config = dict(
    model='image flow-matching model',
    dataset='aerial photos of the United States (SatlasPretrain)',
    train_examples=203450,
    image_size=64,
    grayscale=True,
    horizontal_flip=False,
    conditioning='none',
    arch='uvit',
    objective='flow_matching',
    cond_dim=192,
    logit_normal_time=False,
    norm='layernorm',
    norm_position='pre',
    hidden_act='swiglu',
    mlp_ratio=2,
    head_dim=64,
    fused_qkv=False,
    qk_norm=True,
    parallel_block=False,
    inner_norm=False,
    moe='top_k',
    drop_path=0.15,
    num_experts=32,
    moe_every=2,
    expert_mlp_ratio=0.25,
    experts_per_token=2,
    shared_expert=False,
    patch_size=[4, 4],
    layers=14,
    width=128,
    positions='learned',
    residual_init='scaled_by_depth',
    optimizer='soap',
    beta2=0.99,
    learning_rate=0.0027,
    beta1=0.95,
    shampoo_beta=0.95,
    eps=1e-08,
    precondition_frequency=16,
    max_precond_dim=1024,
    one_sided=True,
    adamw_lr_other_params=0.0028,
    max_grad_norm=3.0,
    max_steps=7200,
    batch_size=128,
    epochs=4.5,
    lr_schedule='step',
    warmup_steps=1440,
    weight_decay=0.1,
    adamw_weight_decay_other_params=0.05,
)
Rows from block 5 of a small image flow-matching model, named by matrix and row number. Rows with one number within an expert belong to one neuron, the router's apart. Each number is 500 + 25 x the weight over its row's rms, rounded and kept within 0 to 999. All counts start at 0. Numbers have three digits each.
Before each expert's rows are labels from the 100 images, of 14976 (inputs lightly noised), where the router gives the expert most weight on average: "lies over" is the class under the peak; "patch colour" is the nearest of a few named colours to the mean colour under the peak. Only what is clearly more common there than usual is listed. The data: aerial photos of the United States (SatlasPretrain).
# router: router (model.blocks.5.mlp.router.weight, 32x128, trained with AdamW), inputs 64-127
# gate: expert gate (model.blocks.5.mlp.gate, 32x32x128), inputs 64-127
# up: expert up (model.blocks.5.mlp.up, 32x32x128), inputs 64-127
# down: expert down (model.blocks.5.mlp.down, 32x128x32, transposed), outputs 64-127

# expert 20
lies over: crop field
patch colour: black
router.20:477534508499457532493468506507500514500491494511481528469547520483488514513511495477491536508470489489545530502457528523528554500503500539535532492485509485462521539473527500485474486514497468
gate.0:487497522500471531497504463499468483485510450522492498504526451506524461509509459528510512522508483500524536511511531494475502501530486546486479481533483497492486472501508533503510459540529509
up.0:486489473492512459476529512461528497490491521493477485519547505518483472522459510479469501499506499450485513508524508523513471537513516490475482512510516454519513542515478516517485531483515497
down.0:523488538545537484508544520491504481547486527515471491502502458512469501461483528531507473478472492534455485468502508526540493450520463481497541538511508499513527541535518442468478510473512531
gate.1:517473493471508496534506513466414489520497502495512511506483442521506466504484473542495513488522506487530412517487516487518455460493507519517502490493507527508511549472479500486480491533521508
up.1:519526514523505528499501487498552480478503471495512491452530511487463514468537503497514509497534501534484539463507499473478510536488525493499558555507482483500535497536500447509484525513478507
down.1:493442497478475455519528470494466453493536556547471452505513490505486478501488515502466472483535546452516475490497496488541470501490513484472482502470507502535526537492498503510483537516472511
gate.2:550491476527476488514480496488518495478519516474522483512459520547507495465455537473477530498462467487510550509521482493482447480511482475532490479470498490508497507477525510468496504490542543
up.2:440481542471471488451462476492486511529482474534483504494528512449489473557562453495546521517511508525532494491475516492497496495499506551472519502547522492488459502507511490502499484475487489
down.2:510461548457524482534531471477444481540534534510483490469521507529489504500548532541487445503498495506501538500496474501531451526541477466494522502529475528565533497503499487480502522542485526
gate.3:519485484472503479505483507456496484484512496496488474487520505507497465528468495496446529515514523448460506510535512572497445502544555511488513511522504492486491517493509524495455480510518508
up.3:487515490515521489494497504537505508527506502497509523490505502501482546484515495492529473500507475550519496495501498447521523472475466508516504503488499492505503532485490471526537552462464504
down.3:509500470533493512496480476526515529492505516504471518495488500463522553527505509498501489488532566511501475487492518453521511525505495527507508456470521508523475464513501505508500515476527461
gate.4:473505465515467540500487503481525522512481494544545462501473543511530490509529502456485573476511476481522490510501490506504570536499527481534497461463530523457485497466514501502463471496498506
up.4:510491476517464485485528499507532520536517535444490485507483507535487522476506485509488536467487471463476522508535483536510482522469513471518508475492483493482537532497527501450446500475509481
down.4:502501505482539494490503500531526484515507475486496519477483464542478494475496485517569494498469445501478475490456562488503474458499457477503528510492476529468507525471513522508513514513475495
gate.5:525531500512475506494491523472488494512499527510527487534540573524470539493494532488528500468453464527479523504452467475496517489478465446498508493486522484534464497505515572488493489482486492
up.5:485474470466509492528527457479470480520495490481502525502471487486516469499510501472492506515554492492520474559523494482507533530482496500497520530530519505491553532481467479506493505519502515
down.5:497496514459484510459491436499484482536485494487459488508503493473571496513489501525487437522468471479475502534528504446538492464494525509453506479504510480503515496498536554483529548525489500

# expert 18
lies over: crop field
patch colour: black
router.18:500496522492495511527475541450492482472455501517489521482540507563520507498452504501504507489483523561501526515545523473489475470484492486520474539544484487467490485525501483496458492509545503
gate.0:549510520490523495488523488509478531484482507515495456497530497522501484467516516505515506541500530492522524529491499474494502513508465486489484476472482521548472529480496524457521527487536489
up.0:488521540513499495488537520484516470512475527478485525536491489484497514510514525513539485489506442487530442498493507523521502469473517522428452479527504449482512514516521488498487484493467448
down.0:502510493503536507508530495507479489487460500498491522467464511512500525469534485536517510480482536489551464524457495472525502522497449527459468513476519473526468530457485529499520519505494477
gate.1:452469493477494482507490496522516501484527468552486525508486493498461455503490459554503519505513489469482482508450480488518472520531504529493477466457498476536497496489508526536511516510517495
up.1:525532484494460478503483546470552487529485518496489516515522463504490552519531489529507497501475464543469486462463505495483470493510474507532483478500498512448476493520530515526480499541511549
down.1:510464507485522480526508483530513520534515489495482463463449548492514481508508566512451490488524498464506504533490465483487495527551505493529483458478477507543467506513522507493452506474484484
gate.2:502499518473479464485486471475499503493496479530479457498537508519471507508504511491524478525493465498468514497486498468543512456534510507532479532534497492493527512525480485530480534525456517
up.2:468458504497473481470503482509515494496506498527475506508482551491498482488483511508439478470569484514442493508533477508479487533469537488465484555511519501508578501498495542519499541535488464
down.2:480502476523533494515476482518529530528487550451495501529481556473522489527470530491501468538456477459515468503525471522500484531516513474536491495515540505522499516497503515498544469571508501
gate.3:512535519493483490500481436468517510524503506520466514503520490528567520524462496527529448496454464515463471506507450455518505473495475481501508482500504478482508495514528491514495471513488543
up.3:524558528528521531476514522524523462507495518495491471473537473497534535530481473514510499478452526493489497480488516477535472489503524492519511495516488534445486483520489463494471517508528491
down.3:498521503525500504481497508545464502512519484517511551492547480538494488492440479506504513453495474541484513517497524544482475472503473555483538493491476496447524491513509507547527495483486526
gate.4:497519503521538496528504487518488541506502490503504513481494510528458475529481521492516541479537524471502454469507504497529527485502564493485536491473497450519542493485503503489486459452487460
up.4:497507502498504495525475498502539510482477462531539497526456490471527504483574463489530506506500494479522507526467464495510515510527449516474488457433525503487469475492510508473507516551520503
down.4:505492518513507481478504497487542489483496496530452487527502467478536468486514482442507450533503491517471494530532459492490486489520513510490515515543482521517534504479522521437564504521493538
gate.5:541466462507502492518476484487507466476507541526521496484482525491526457498509544521502527487534470483485494547516537471502472493515564482514507494480489480551501479496488541511504498518506515
up.5:501514522478492485480526530509462472481498454463482477489519504547479542525501479484514499502487511531506517463471485516497509498481435523499488534534490511511533535537496454479501536475500483
down.5:494484472465466496512528476525526518469427537508481487513507535497498518485497514494506521512501529476525457512515492492492517525485490525505497462506571477471483509518525499509423480506473493

# expert 29
lies over: building
patch colour: white
router.29:492488531486493428489505519537502544525520525487483488506456459473452466481519491536531474512485487523462454495501511498509483530538510466458519477509479525543499507489498509480522514512461513
gate.0:556493518500525499511510512498458495521522497522524497502486469463474532503513446510493518444474528508517507484464533511538438488489506494483517498483466545502518501480522505488472500499510489
up.0:551491519500528460502539514503441476523519498515517497511478478446470532501518471496481524457479544499514503477447509510525447495489517501457519511493480537508533517484526515474481494498498496
down.0:505532507531519522490456475461545549484490469563481499456504493520511513534490470476546504485489513535467480504490477528518505495492508521539520528500504505498487512525502442483495467450490538
gate.1:512458517453467495488513504484488493504479492497497467497519506461485529523497487543491462555482483526505500463465506538536500502493450526416483508513512520486520527499498517526475540518496494
up.1:512477521534491536493491490500550506532456475501494471497521488496501532533501471512535480520436478486519533494516515479504531485531490500474491513469504508475500489479515511501492508525508462
down.1:502475515553536512460529481522510495548535470550502538531457501505491511531474501491561514526497525473516470468438501477544500485486508531473485502452498519467493516478529538500499480491481490
gate.2:506468501460464452505526506497525508509478509486542462507470523510460532502513483510513483510491493488523516513475555506508487501510513487535506493479515525523472562479504485449456541520470473
up.2:511487495462442462504519519502510488503494497489552475503455519522461536502509484518531475492473490508521515512469559501514489486505509487536506500484513535518467549501487485455464531510464492
down.2:476523436473479535515494508509468482506455454506490478507525510454531513503516446479489542475492497469523507501517492472482525503466509544531487508478555510506464494488482487527468509466501467
gate.3:519492515528484508484499498485533501525514504517501458525524498543520486472463547487496505517491504506470509505481518527463481499489534476521447471495491489442455482523553557528490485501495529
up.3:505505496533507539502491478473494498510474484507511457534516519540546478512454580484472532497505489498447487525498520544499495519486538486492476479493477509438469504484516544496482504489489527
down.3:464493432494526496491467480530471513491522481488503501447492496516525541478514495464500475484485483490507453534529498501505515505510469542509494476545530493487528498440483468477475499506485555
gate.4:520530492525525450522511514493517529501501533511490458515501499492460504518512490461482474502524463495508480526555527534517476467527539472537525510485441490492437520505489495526516491517504491
up.4:509498519519507479490516506546513488527508503491506526495511507516485510507496529555499475482447524456487519488488520530481494513502517492495504512501490485497502537483514505462471534512487523
down.4:493471510513474445496538505509518487554531560524499490512495493513502477477498532532476461470454517475484500518490474484522492496539516495533476524502491532512533556500511487449492534542500501
gate.5:517501522511498487503504545540539536560504537432473474499491484488491524517506508499500428502497491467507457514548509500511492505538470472540504520494491503499483491497500488518501526521517486
up.5:460510457465510534499469461484466507439495480546531513505509528528532458493487496481501544528516509525501534519499508516501524501463486522464466477510532486494487490474483505506527487475498527
down.5:512540525557508538477485460495507524511473494527511472470539483484492552515495492458508506480493529519483481493487519506492523512475486487514499460486489555504427462509521472482511514476553493

# expert 2
lies over: crop field
patch colour: black
router.2:504502524532515492489493530508464478457483484523498517467538484496510495486497487454481484502526471456535532469478491537547517466520494518500508549510532444471497535501511510536468492522526486
gate.0:488515494474511551496446509537511517520496489533524483500469469519524495547484490472462534492477522483532459461518468509494554529518482493442479525512542488499458479489466500530509504524482514
up.0:460496538507515545458481487512535501479459484528456511472517507475490512546515515527541524516509465464509448497515561513483525510488513509498456494489561526469505482527470503511487490517500458
down.0:474501510491508542468499465522490526489488542525466490470523519454519464513497474493459471507500480471518469516536535526494499531511485467498475496509509502476509487507475509467481568550478451
gate.1:475508528498544518496515486548517534502550481576482485484523449533465460543483482528541485509484471492568484443519511545479501474501524470477504500477471484501496487487470473495527495516509456
up.1:521553500474497509500485477481539507515514489519523455529463476554500474493490547522531538462462499547484502473503492525477491476470516444465490467458458526461446492466512510479509502461460510
down.1:452482460481501500491477492544512535506498498518486468513492471472527482489489489459454490480495505498521466531531480543512553502536502486492498474488540525459476455491502482511490520499512517
gate.2:506505527531461481474486485518507503491502531488472489443531525461492495489491523473483469514515482535500495482504500455441492537505520484526507530543480499541551506499521460487464487546516497
up.2:520474524485478497485501522508526506469521483489496460479484503460480493497514506450456514500529480474521532475494519486536537548492537450487497552522501528515502519456536475508513511542510528
down.2:471466519543532478486518498519531514506484516543490498456532512486483521473534493503485469492460535503493505474536501493491502478516493520508512544520482521532538510538476457473554489507525489
gate.3:515519504473500471509528531496501488482500469542554481504467476506473511486530481508529529459492488508512528501489567522523504500472509468443503483462509521515461502504522511511510547492448499
up.3:498499498503480496511504532467482456466513484512556491520468522485475534455535488484499512468527478514468531496465568480512479529494511515490503507486508507534495504548508496533500554497444523
down.3:516473510461467465488544504503466478485475450474523522501441505519491530521531513503503483502498490460505496510478512464493486492492506534494486507477534496536467536460491515473487525472470502
gate.4:520476483453496508517493512489507480480521531516544459514464482502516513498474524490446467506479485475509499492510507440540531543507462478448497557505504484551490499504474500504503548525519545
up.4:489498524477535506466486522516548488474541504488477478459529479514477485562506522522490490499437481526514507511497571509446508521517479497487489539491485470486495480479456522537465497532521490
down.4:503495517501499458462511515492506494470514512469481521448502501484494512486534498514496532481570509530482530516522502507493482534543544545523507516527460488555530492517506505537484499504528479
gate.5:513496501482510486477492506494549478495501480461508486533481503502508498507582514560499517510557540477450525475513514507513526557508528488492494520488525533465505510509479510522490546469505490
up.5:483506482469511527541452534518546510489563520492515498498486471524488467506513541488486512473501455512527489497530503491516573518510489453451517527515469476493506468496491481556522507480500514
down.5:499510481456496496488460529543526498520472493476497484447476514512485508540508510545480483468494472536509497513483519518492486503467515498457498488493499467493472486492496488475490510466461509