Rows from block 3 of a small image flow-matching model, named by matrix and row number. Rows with one number within an expert belong to one neuron, the router's apart. Each number is 50 + 12 x the weight over its row's rms, rounded and kept within 0 to 99. All counts start at 0. After the name is the row's rms in percent of the matrix's.
Before each expert's rows are labels from the 100 images, of 14976 (inputs lightly noised), where the router gives the expert most weight on average: "responds to" is what is common among them. Only what is clearly more common there than usual is listed. The data: aerial photos of the United States (SatlasPretrain). In brackets: how many of the 100.
# router: router (model.blocks.3.mlp.router.weight, 32x128, trained with AdamW), inputs 0-127
# gate: expert gate (model.blocks.3.mlp.gate, 32x32x128), inputs 0-127
# up: expert up (model.blocks.3.mlp.up, 32x32x128), inputs 0-127
# down: expert down (model.blocks.3.mlp.down, 32x128x32, transposed), outputs 0-127

# expert 26
responds to: building (70)
router.26 144:64 34 52 51 65 60 46 46 57 49 64 57 45 48 39 78 36 45 43 53 38 52 65 37 54 48 38 30 43 51 61 38 39 44 57 32 51 48 43 41 33 61 44 30 59 81 48 25 55 52 40 60 72 60 53 47 56 37 56 40 47 35 61 51 57 85 43 23 41 48 54 51 47 32 33 41 53 24 41 43 32 44 52 73 37 32 53 61 60 60 39 64 43 50 58 63 46 71 44 48 38 48 41 73 46 52 50 61 40 51 26 71 54 48 51 24 51 43 61 46 41 49 47 50 47 64 43 32
gate.0 103:58 56 54 56 33 25 35 55 33 41 50 49 58 62 39 71 23 54 63 45 69 81 64 42 75 38 55 37 58 48 58 40 74 51 51 45 57 59 31 58 52 49 61 39 58 38 41 53 55 57 49 50 38 48 53 75 45 63 50 47 52 55 46 34 37 62 46 61 58 54 59 71 32 48 39 61 61 28 60 55 55 41 57 40 67 74 50 38 64 38 40 43 45 39 77 26 53 67 41 33 28 48 30 62 60 50 51 60 64 51 53 46 39 37 48 45 60 38 66 58 48 48 37 40 54 38 61 60
up.0 106:35 64 63 48 70 69 66 51 50 67 42 53 42 42 59 37 77 41 59 58 21 21 29 46 23 58 50 56 37 53 44 66 23 45 40 44 37 47 54 51 44 39 33 56 32 59 67 43 37 50 52 44 49 53 45 46 58 54 48 51 49 55 51 67 57 48 49 43 52 56 52 31 59 59 59 29 49 66 40 41 38 55 46 54 37 31 47 49 44 53 62 53 60 60 26 72 45 30 58 62 72 53 75 39 36 58 44 42 45 44 44 52 67 63 42 55 53 66 33 33 49 59 76 67 49 60 42 46
down.0 103:57 32 49 45 50 37 54 38 67 51 41 50 49 47 67 46 68 67 60 40 42 52 45 31 49 43 68 50 62 42 44 49 52 69 37 52 36 49 54 61 71 62 61 61 56 40 53 43 38 44 47 46 32 61 39 80 70 35 54 38 75 61 43 72 50 40 39 44 49 65 57 38 73 54 37 44 62 43 38 66 47 23 46 32 44 48 51 40 53 68 50 69 48 69 46 23 37 51 47 76 34 34 48 41 51 55 57 59 47 56 42 52 52 40 54 66 37 73 38 75 50 49 59 52 73 63 40 41

# expert 6
responds to: crop field (38)
router.6 078:32 58 55 51 50 61 48 31 37 48 54 65 67 41 36 64 52 40 56 28 60 36 48 50 48 59 71 54 26 72 54 52 52 44 43 55 42 55 59 44 56 39 46 59 33 59 40 69 52 41 56 46 37 45 42 37 66 60 23 42 57 35 44 48 57 43 47 52 35 50 58 25 38 39 31 50 39 52 73 61 45 64 46 36 61 55 72 67 71 42 73 55 45 58 69 62 47 65 67 54 23 50 47 41 59 49 61 49 35 42 60 57 61 68 76 55 42 70 21 65 50 46 51 43 52 62 54 47
gate.0 095:47 49 51 43 48 58 36 35 65 52 35 51 44 30 49 54 43 52 20 42 30 41 34 41 48 43 59 38 36 50 63 60 44 82 49 51 47 80 27 63 39 67 49 29 59 57 61 45 80 69 55 49 80 65 43 41 49 36 43 53 48 50 65 54 73 45 38 54 44 48 65 54 52 41 47 64 50 58 68 38 68 46 50 49 58 47 46 72 59 54 28 63 50 58 35 62 43 44 60 58 64 42 51 49 44 41 54 34 43 55 65 41 35 42 46 41 71 43 42 57 32 46 46 71 41 57 54 30
up.0 084:31 61 41 48 54 38 32 46 76 55 48 64 46 67 50 57 42 47 56 30 39 50 30 75 28 65 46 59 42 51 52 62 66 42 53 53 34 36 50 70 54 41 39 60 52 46 45 61 40 59 64 43 54 34 44 41 49 58 56 76 51 43 55 55 48 36 52 52 50 25 64 45 40 49 38 42 49 66 49 27 46 62 39 44 52 38 61 53 50 61 45 45 42 57 58 82 59 40 40 24 62 58 69 60 38 49 58 50 23 61 36 43 63 65 55 37 37 43 51 31 62 52 41 72 31 70 52 69
down.0 093:37 70 54 70 62 50 58 44 50 57 46 66 50 30 42 41 34 53 75 50 45 39 59 38 75 42 60 50 52 56 71 63 43 32 70 69 37 48 46 54 46 46 46 55 44 35 42 33 60 54 57 61 44 37 44 64 45 27 45 62 59 69 53 64 43 60 61 48 32 43 42 52 48 29 71 41 62 56 34 44 61 67 72 64 32 39 41 54 39 69 40 25 68 63 52 42 58 57 42 60 34 62 60 60 25 42 52 37 71 54 52 43 65 62 62 41 58 54 45 71 53 50 43 49 38 42 57 66

# expert 22
responds to: crop field (55)
router.22 136:28 47 43 50 38 59 41 57 44 60 29 15 48 56 32 52 66 50 59 46 37 58 59 65 49 64 70 66 72 46 61 74 61 59 67 63 53 64 54 38 55 66 40 32 71 44 61 58 46 54 51 51 50 54 54 54 53 79 48 42 56 56 31 89 40 54 53 51 49 44 53 52 67 71 47 44 53 45 61 67 30 53 61 39 36 40 69 67 55 37 55 65 49 47 42 42 56 57 32 60 38 54 62 62 42 59 44 46 57 60 61 57 55 51 66 55 44 50 43 73 57 64 56 56 24 58 55 38
gate.0 098:26 29 41 65 31 53 34 47 35 58 34 35 53 51 48 72 69 66 56 52 46 62 58 59 50 54 33 64 51 61 40 38 51 38 58 33 50 64 50 49 40 58 60 32 73 52 46 44 44 45 63 40 52 45 76 60 51 66 53 53 45 66 65 54 72 65 59 59 65 48 43 60 60 57 49 39 66 56 58 62 39 62 49 55 36 51 34 48 47 56 55 65 43 32 49 61 43 57 32 40 27 33 61 54 60 52 24 67 38 44 46 65 61 29 36 34 55 34 50 56 44 43 78 59 44 59 53 25
up.0 092:21 45 47 70 23 42 40 62 38 58 27 36 56 61 46 65 62 68 58 51 46 69 64 56 41 43 27 56 48 49 45 40 55 42 54 38 50 71 49 53 47 62 55 35 73 55 45 46 52 43 53 39 44 50 73 69 53 73 54 48 42 73 57 50 59 59 60 62 59 52 42 46 50 62 43 33 66 59 48 62 48 43 49 54 37 45 33 52 43 46 53 58 44 36 45 54 57 70 34 37 29 43 61 53 54 71 26 52 37 37 49 60 61 31 40 41 59 26 44 67 48 54 81 67 44 61 58 30
down.0 108:51 84 58 47 70 74 35 62 78 53 55 46 52 51 41 57 37 33 43 62 48 57 52 57 51 81 49 57 68 63 29 66 52 50 47 53 62 51 52 57 52 44 38 63 49 65 54 41 39 29 47 50 52 33 35 61 45 48 49 32 67 38 57 41 59 47 46 27 62 50 57 48 44 49 52 48 50 56 55 55 40 45 23 62 41 51 55 62 60 62 25 27 43 33 34 50 42 63 37 62 74 59 53 54 50 35 64 60 32 58 54 45 52 57 61 20 46 53 59 40 47 29 43 27 46 34 48 58

# expert 16
responds to: crop field (52)
router.16 091:20 60 39 39 45 47 48 64 54 44 67 66 37 46 35 50 37 52 54 44 39 50 57 66 47 46 56 66 51 44 49 54 59 52 56 49 47 83 55 29 43 76 60 57 47 46 55 61 39 48 46 45 45 43 53 46 46 53 45 33 42 52 25 55 68 43 34 48 34 51 60 38 38 42 45 53 64 72 59 56 43 65 40 57 37 40 55 40 68 49 49 40 45 61 18 44 65 45 58 43 37 62 45 39 32 42 61 32 43 17 67 48 47 61 82 53 43 64 32 56 50 52 71 44 52 62 78 43
gate.0 105:23 49 36 58 57 58 71 44 53 63 60 62 53 52 57 58 39 55 61 38 47 47 25 33 48 56 29 44 46 68 46 54 50 60 54 35 53 59 34 61 31 47 57 32 38 42 36 23 44 62 47 31 68 50 45 55 33 40 34 66 48 66 51 61 39 45 68 61 38 67 50 59 34 61 60 41 32 46 73 48 58 25 50 46 73 52 69 49 53 61 31 42 49 46 51 61 39 41 53 48 68 67 63 62 51 73 60 43 65 38 59 30 61 56 55 42 54 27 41 42 50 48 56 71 68 50 50 55
up.0 104:39 72 59 46 32 39 37 39 53 50 25 69 56 35 47 50 63 41 54 29 25 34 37 51 45 41 47 49 41 60 76 43 43 50 45 60 59 68 36 50 66 51 69 57 54 45 63 58 67 54 81 54 72 74 55 58 53 20 58 41 50 46 49 29 48 65 55 43 41 42 67 68 56 50 61 55 53 56 47 84 51 49 60 40 40 38 41 51 52 49 66 66 70 42 52 36 56 50 57 50 63 48 38 44 49 44 33 57 38 56 52 39 48 36 38 48 42 37 50 62 53 58 58 51 36 48 50 22
down.0 108:53 53 38 44 38 30 42 56 53 50 39 22 52 46 45 54 52 45 38 67 32 54 55 34 38 50 54 56 59 56 67 64 58 70 57 56 54 48 56 54 50 30 49 67 59 47 62 49 75 41 42 50 33 46 67 55 73 48 54 41 45 70 58 33 52 65 58 62 70 59 47 43 45 59 78 53 45 49 23 40 36 58 47 62 21 60 54 30 64 56 46 45 55 48 73 64 78 57 49 53 42 42 45 58 57 60 51 54 41 55 61 42 40 46 48 57 66 35 41 36 54 51 37 72 21 41 80 45