Rows from block 2 of a small image flow-matching model, named by matrix and row number. Rows with one number belong to one neuron. Each number is 500 + 50 x the weight over its row's rms, rounded and kept within 0 to 999. All counts start at 0. Numbers have three digits each.
After each neuron's rows are labels from the 100 images, of 14976 (inputs lightly noised), where the neuron reaches its largest size: "strongest on" is what is common among them. Only what is clearly more common there than usual is listed. The data: aerial photos of the United States (SatlasPretrain).
# gate: MLP gate (model.blocks.2.mlp.gate.weight, 256x128), inputs 0-63
# fc1: MLP up (model.blocks.2.mlp.fc1.weight, 256x128), inputs 0-63
# fc2: MLP down (model.blocks.2.mlp.fc2.weight, 128x256, transposed), outputs 0-63

gate.95:483448551418513474586484417506506465540496512493484622419500589579462436468474471483425473552550459497432459551437552581445467527343545464483503598526552453499457403531527464489482474575522488
fc1.95:544505487471490484458590577421529513499571476581483482584449471625523518498515472466508536546491617457463613510533455493593456544490473550485465505406579425448551495553545526510475471489413596
fc2.95:561465528440509418536486676480484515483615490513492498497495536587504430455451484468495507507556486481462420496440535545572531536471478453463435454488557474392611480550445531537502446464485477
strongest on: crop field

gate.225:496546541519480507544588474448471577644537575528554526534483554542541522511501525520524532484501521557507462527547464537447567454464576444585579528503434442545610582467519554484520499496528484
fc1.225:544471389516492430434507579522474461620519490456468418554537528493534557450509487535473425482580472489460497561468490473490544481449517511492503421530471533466443588520617555451429555478535513
fc2.225:526574484448553519537540570551566494498497465485455513469520462448399537479485349434515515427502486470528507429412545566531514486494508495507684442516523496430375602517577478607529501463483495
strongest on: building

gate.241:517543492484430606523567507532467524526505586549443473552523489536485467423535496510518490504492460536485482419459520483520545441518472474419421418492550404552559568470465394463607540541512585
fc1.241:491552526507520548580490539476497512454538560592372592470513505489461535579564482495460437460517541517500471520590498486483523444559552504512477437503528533548523553483552531522578506572530495
fc2.241:589524470491401563479476545607514548552540522470473469477526410506526515376553531452426486531534483514626463433542529407459499484481543429433443401513589431505524449587503433548554533508533519
strongest on: building

gate.4:555437464464571496494548541516559568502569493481513450511567609493519537528508457510489534596472397518519500448522524530566532493562575499494408433537578443467437506580487564488426537436599513
fc1.4:594538411500606501452473505534560483506525464469504512481475573382442659467533543466572530583539533520420540474380512516510503516547469492492434478600507501482436510573469544496553556431546504
fc2.4:445421527415490420472515453463617502415487547474477583476470594514582458523495462491482582490506550541449550475554549525545530533499488563541533501563438504540548476435500535562502470449517487
strongest on: building

gate.197:491495418584526534572583585491505503443465504572557467445431515499500578591522545556475596545520565528459411472567500474475495487463463496498442566484542456533577519546499517518561459552516565
fc1.197:563483512552529517590534479516435449494510526573532568488486466499432470561521510510447620497534629509517508450524545556508534492558491519501492537533546445498576445456443505508504514465483497
fc2.197:478543584460493453391519420522594505498483516451488574537520556519509436475458462511550475486506527529490460506497554630555574516508588507474573516526469538399460500481476381470526529484519486
strongest on: building

gate.113:438427511385497440512482384477492466488487482480501580440495554563484466486403445446445481551507381476420471505407538509462428546385477477470465553541517475488425378538527479512507426590517475
fc1.113:458444576500544518517457444557563555470482512624562481484513566479537443373531511365555500533487507481531509523568511502463495496488530528492524445489472560520542498508601441470479384481440508
fc2.113:551426597528550566520496465575474519509470526510538542504592456540549473434485538336519479441496519505492481578530511519542496491480484492535444421512484509463578436528590511547548460481499578
strongest on: crop field

gate.144:587457499441518590479570604407561521522468501482524525589417575444443500509431449457527492458484512513523470498558526524519442587491636575432482450502485529515498490477452590559462576497484569
fc1.144:544543538526450443418448495499447524638533509506383535496542483508524420461567509553650514565510535493484518504559566449541578505407487449492548515468559550504448484564481505526466439610526482
fc2.144:492527440551422515463456589443522520608480497500451417470518491573520513470554373558528479496528434504596568499501546420525465491450499454488395523484516435459485500566465589435433512471510496
strongest on: building

gate.130:435526549382487528478443423435492479491475513424438542461415580474569494501506516472517412445439482526487488524470512546512551471472485448523517548470597558566494558502482427454647467573600545
fc1.130:568445449601473455407502534575516542551508555425590444447539528459478509430598467522535490554431580539425578483486471545435555610555416455491541440514424451496462520483545568478480470512429529
fc2.130:448554520572579552547455468511473563378422432596526463593552453565539523529505475447517527469506451437490565447493474495490539484392518536500355542531534419454475481461412507579465457473483456
strongest on: crop field

gate.112:611476396506540474537490564521416537555450492394505378463526489442484514471482426441508464460448462539410568546552454540558433471546396564543498446442462539527522495514469557529410561496472501
fc1.112:566491460486546527534493612469455471571509473428493399458554450483424614425556472500443535462514460546508526518456436525549448444529419512495512485511567550463488449581458574484496532490531423
fc2.112:502561465524574470428582439454406554448600461581539491496498539519505440509517473588492532506451538540490482548510445442536466436380396536525618502486503568547410512582489511597540486505557531
strongest on: building

gate.110:489553485529528586563437530482530525512505516399461490538530498556405528463509490547587530459515510451458410492495537604469502557423565507495561488488500487505505554631468470509538451435551542
fc1.110:419468557480458464475525494450501616552577478546538492372493566517546479522556512480509538497516441572455590438522483639569462504522489460481467498503499544493535433434532494572466547535414504
fc2.110:512549408441485470435478438559527522506570521435458489515539466493499536477538468438560565546489468504474494472321482551464592528493470464600547518511506500480440481479629487459565546473475506
strongest on: crop field

gate.47:489539538579523546457536528542541526481456494495496598515459509387516499526400563480418482501523429471377532504576452600592485594509576540508459508390650506536514572451600475558475480528536490
fc1.47:534501427481580514503487528461659489475501526561470543568494543429441539470517455408497578454527487530491489545551530565506550605483528515449509437618634518507497538512475552487538562520607482
fc2.47:519486432568553452489454579507551542521515512462514389520591506480507470532526533401500480464428573513309521457495504544486496517373551479571528468537481556597595482482554586508453513453484524
strongest on: building

gate.180:468552577551471480477575631512542566518382470520475452548443607384521568520391546495438488478505528517633487483470510536439477536494535476470442480409471471550473518498525414531484488438481602
fc1.180:468413415432537530553492424513435584530563422511567516501530479563452451504479467509495502476440446567545527444474495569532489469517527541480461487557470550593579417560581554438492486519557543
fc2.180:429554615491524533476432574565439456510405414501475434515445496439449631505532552499544463572538475544500514472524541530474492491615568467483483418346561498527490426575539416490514522475533528
strongest on: building

gate.214:525567611564544526489623563580588503506475496424483532532570432488405554552506457491448570483498500557503505501500530522560453557482574510490508448525463481487484487477456495530541412454453402
fc1.214:515449473568527497571474473484537451520507513506542424463512517499510536449523476478555492535407421506523412471510472474493472491502487471425462493430442474517455618533507455471628424545545472
fc2.214:455491505465484566463497586563488560511476476530446557587548466550464467511440502556462416484457574457482580467548409491570511517453464478468501497538486515546571481566393575532501436430419538
strongest on: building

gate.62:589433474465515455630519537452438525598583460534545481532511504519451458543491443476517521494514547425553521461492531443470535419432486510482464516510415472672511376489465484528569489500449554
fc1.62:479460435573458514476512507534424420399571517495590487448530449594467507485545480558435448407503510523475541489527404477560438427604402558446571498465505511392473521497520557540465555534551449
fc2.62:530504519456513512503471423502561579511548496476508422493523518514385541501467465502448459533450509487367526467502434501476421453713464490612576488513488465502446487511586490497475497511503477
strongest on: crop field

gate.125:464496451451469515610435496474437456481570578448490466457504470545510521524525588480512480463492464512521529505417495458457409479570506490526618485463387605489508437560475486558534546569486392
fc1.125:415480540459482504460512491483571531522476546496530611447475481552489429580389499520452485489546454478617466477446445582466515533496538448523502494547529504520509508610600401525460486551540513
fc2.125:622512444519557513496458524511447524570446472448497439491583468522573530501513585503461466514498562444548523563516532434538594494329543526519600548549550490536612461444499513471513507499460521
strongest on: crop field

gate.222:497519526489507474511513480506512436503536562558608514467513423453472537621494608550588587529525592527624471533474519550541476513422559443528510495438520457543476512614431506524481487468502403
fc1.222:512430424353453450533472434449467512504501490439386582498451547536639463470477528502476455466468499450473508416451502539443461515482403464590547551526494506430458493457531457477504495520470555
fc2.222:550410595498520506519489486492483430443530592516618422460450561512418474526498601631467480494445604369503475573493465482457516457531521497492507576484481469494477438542576514493474483442465493
strongest on: building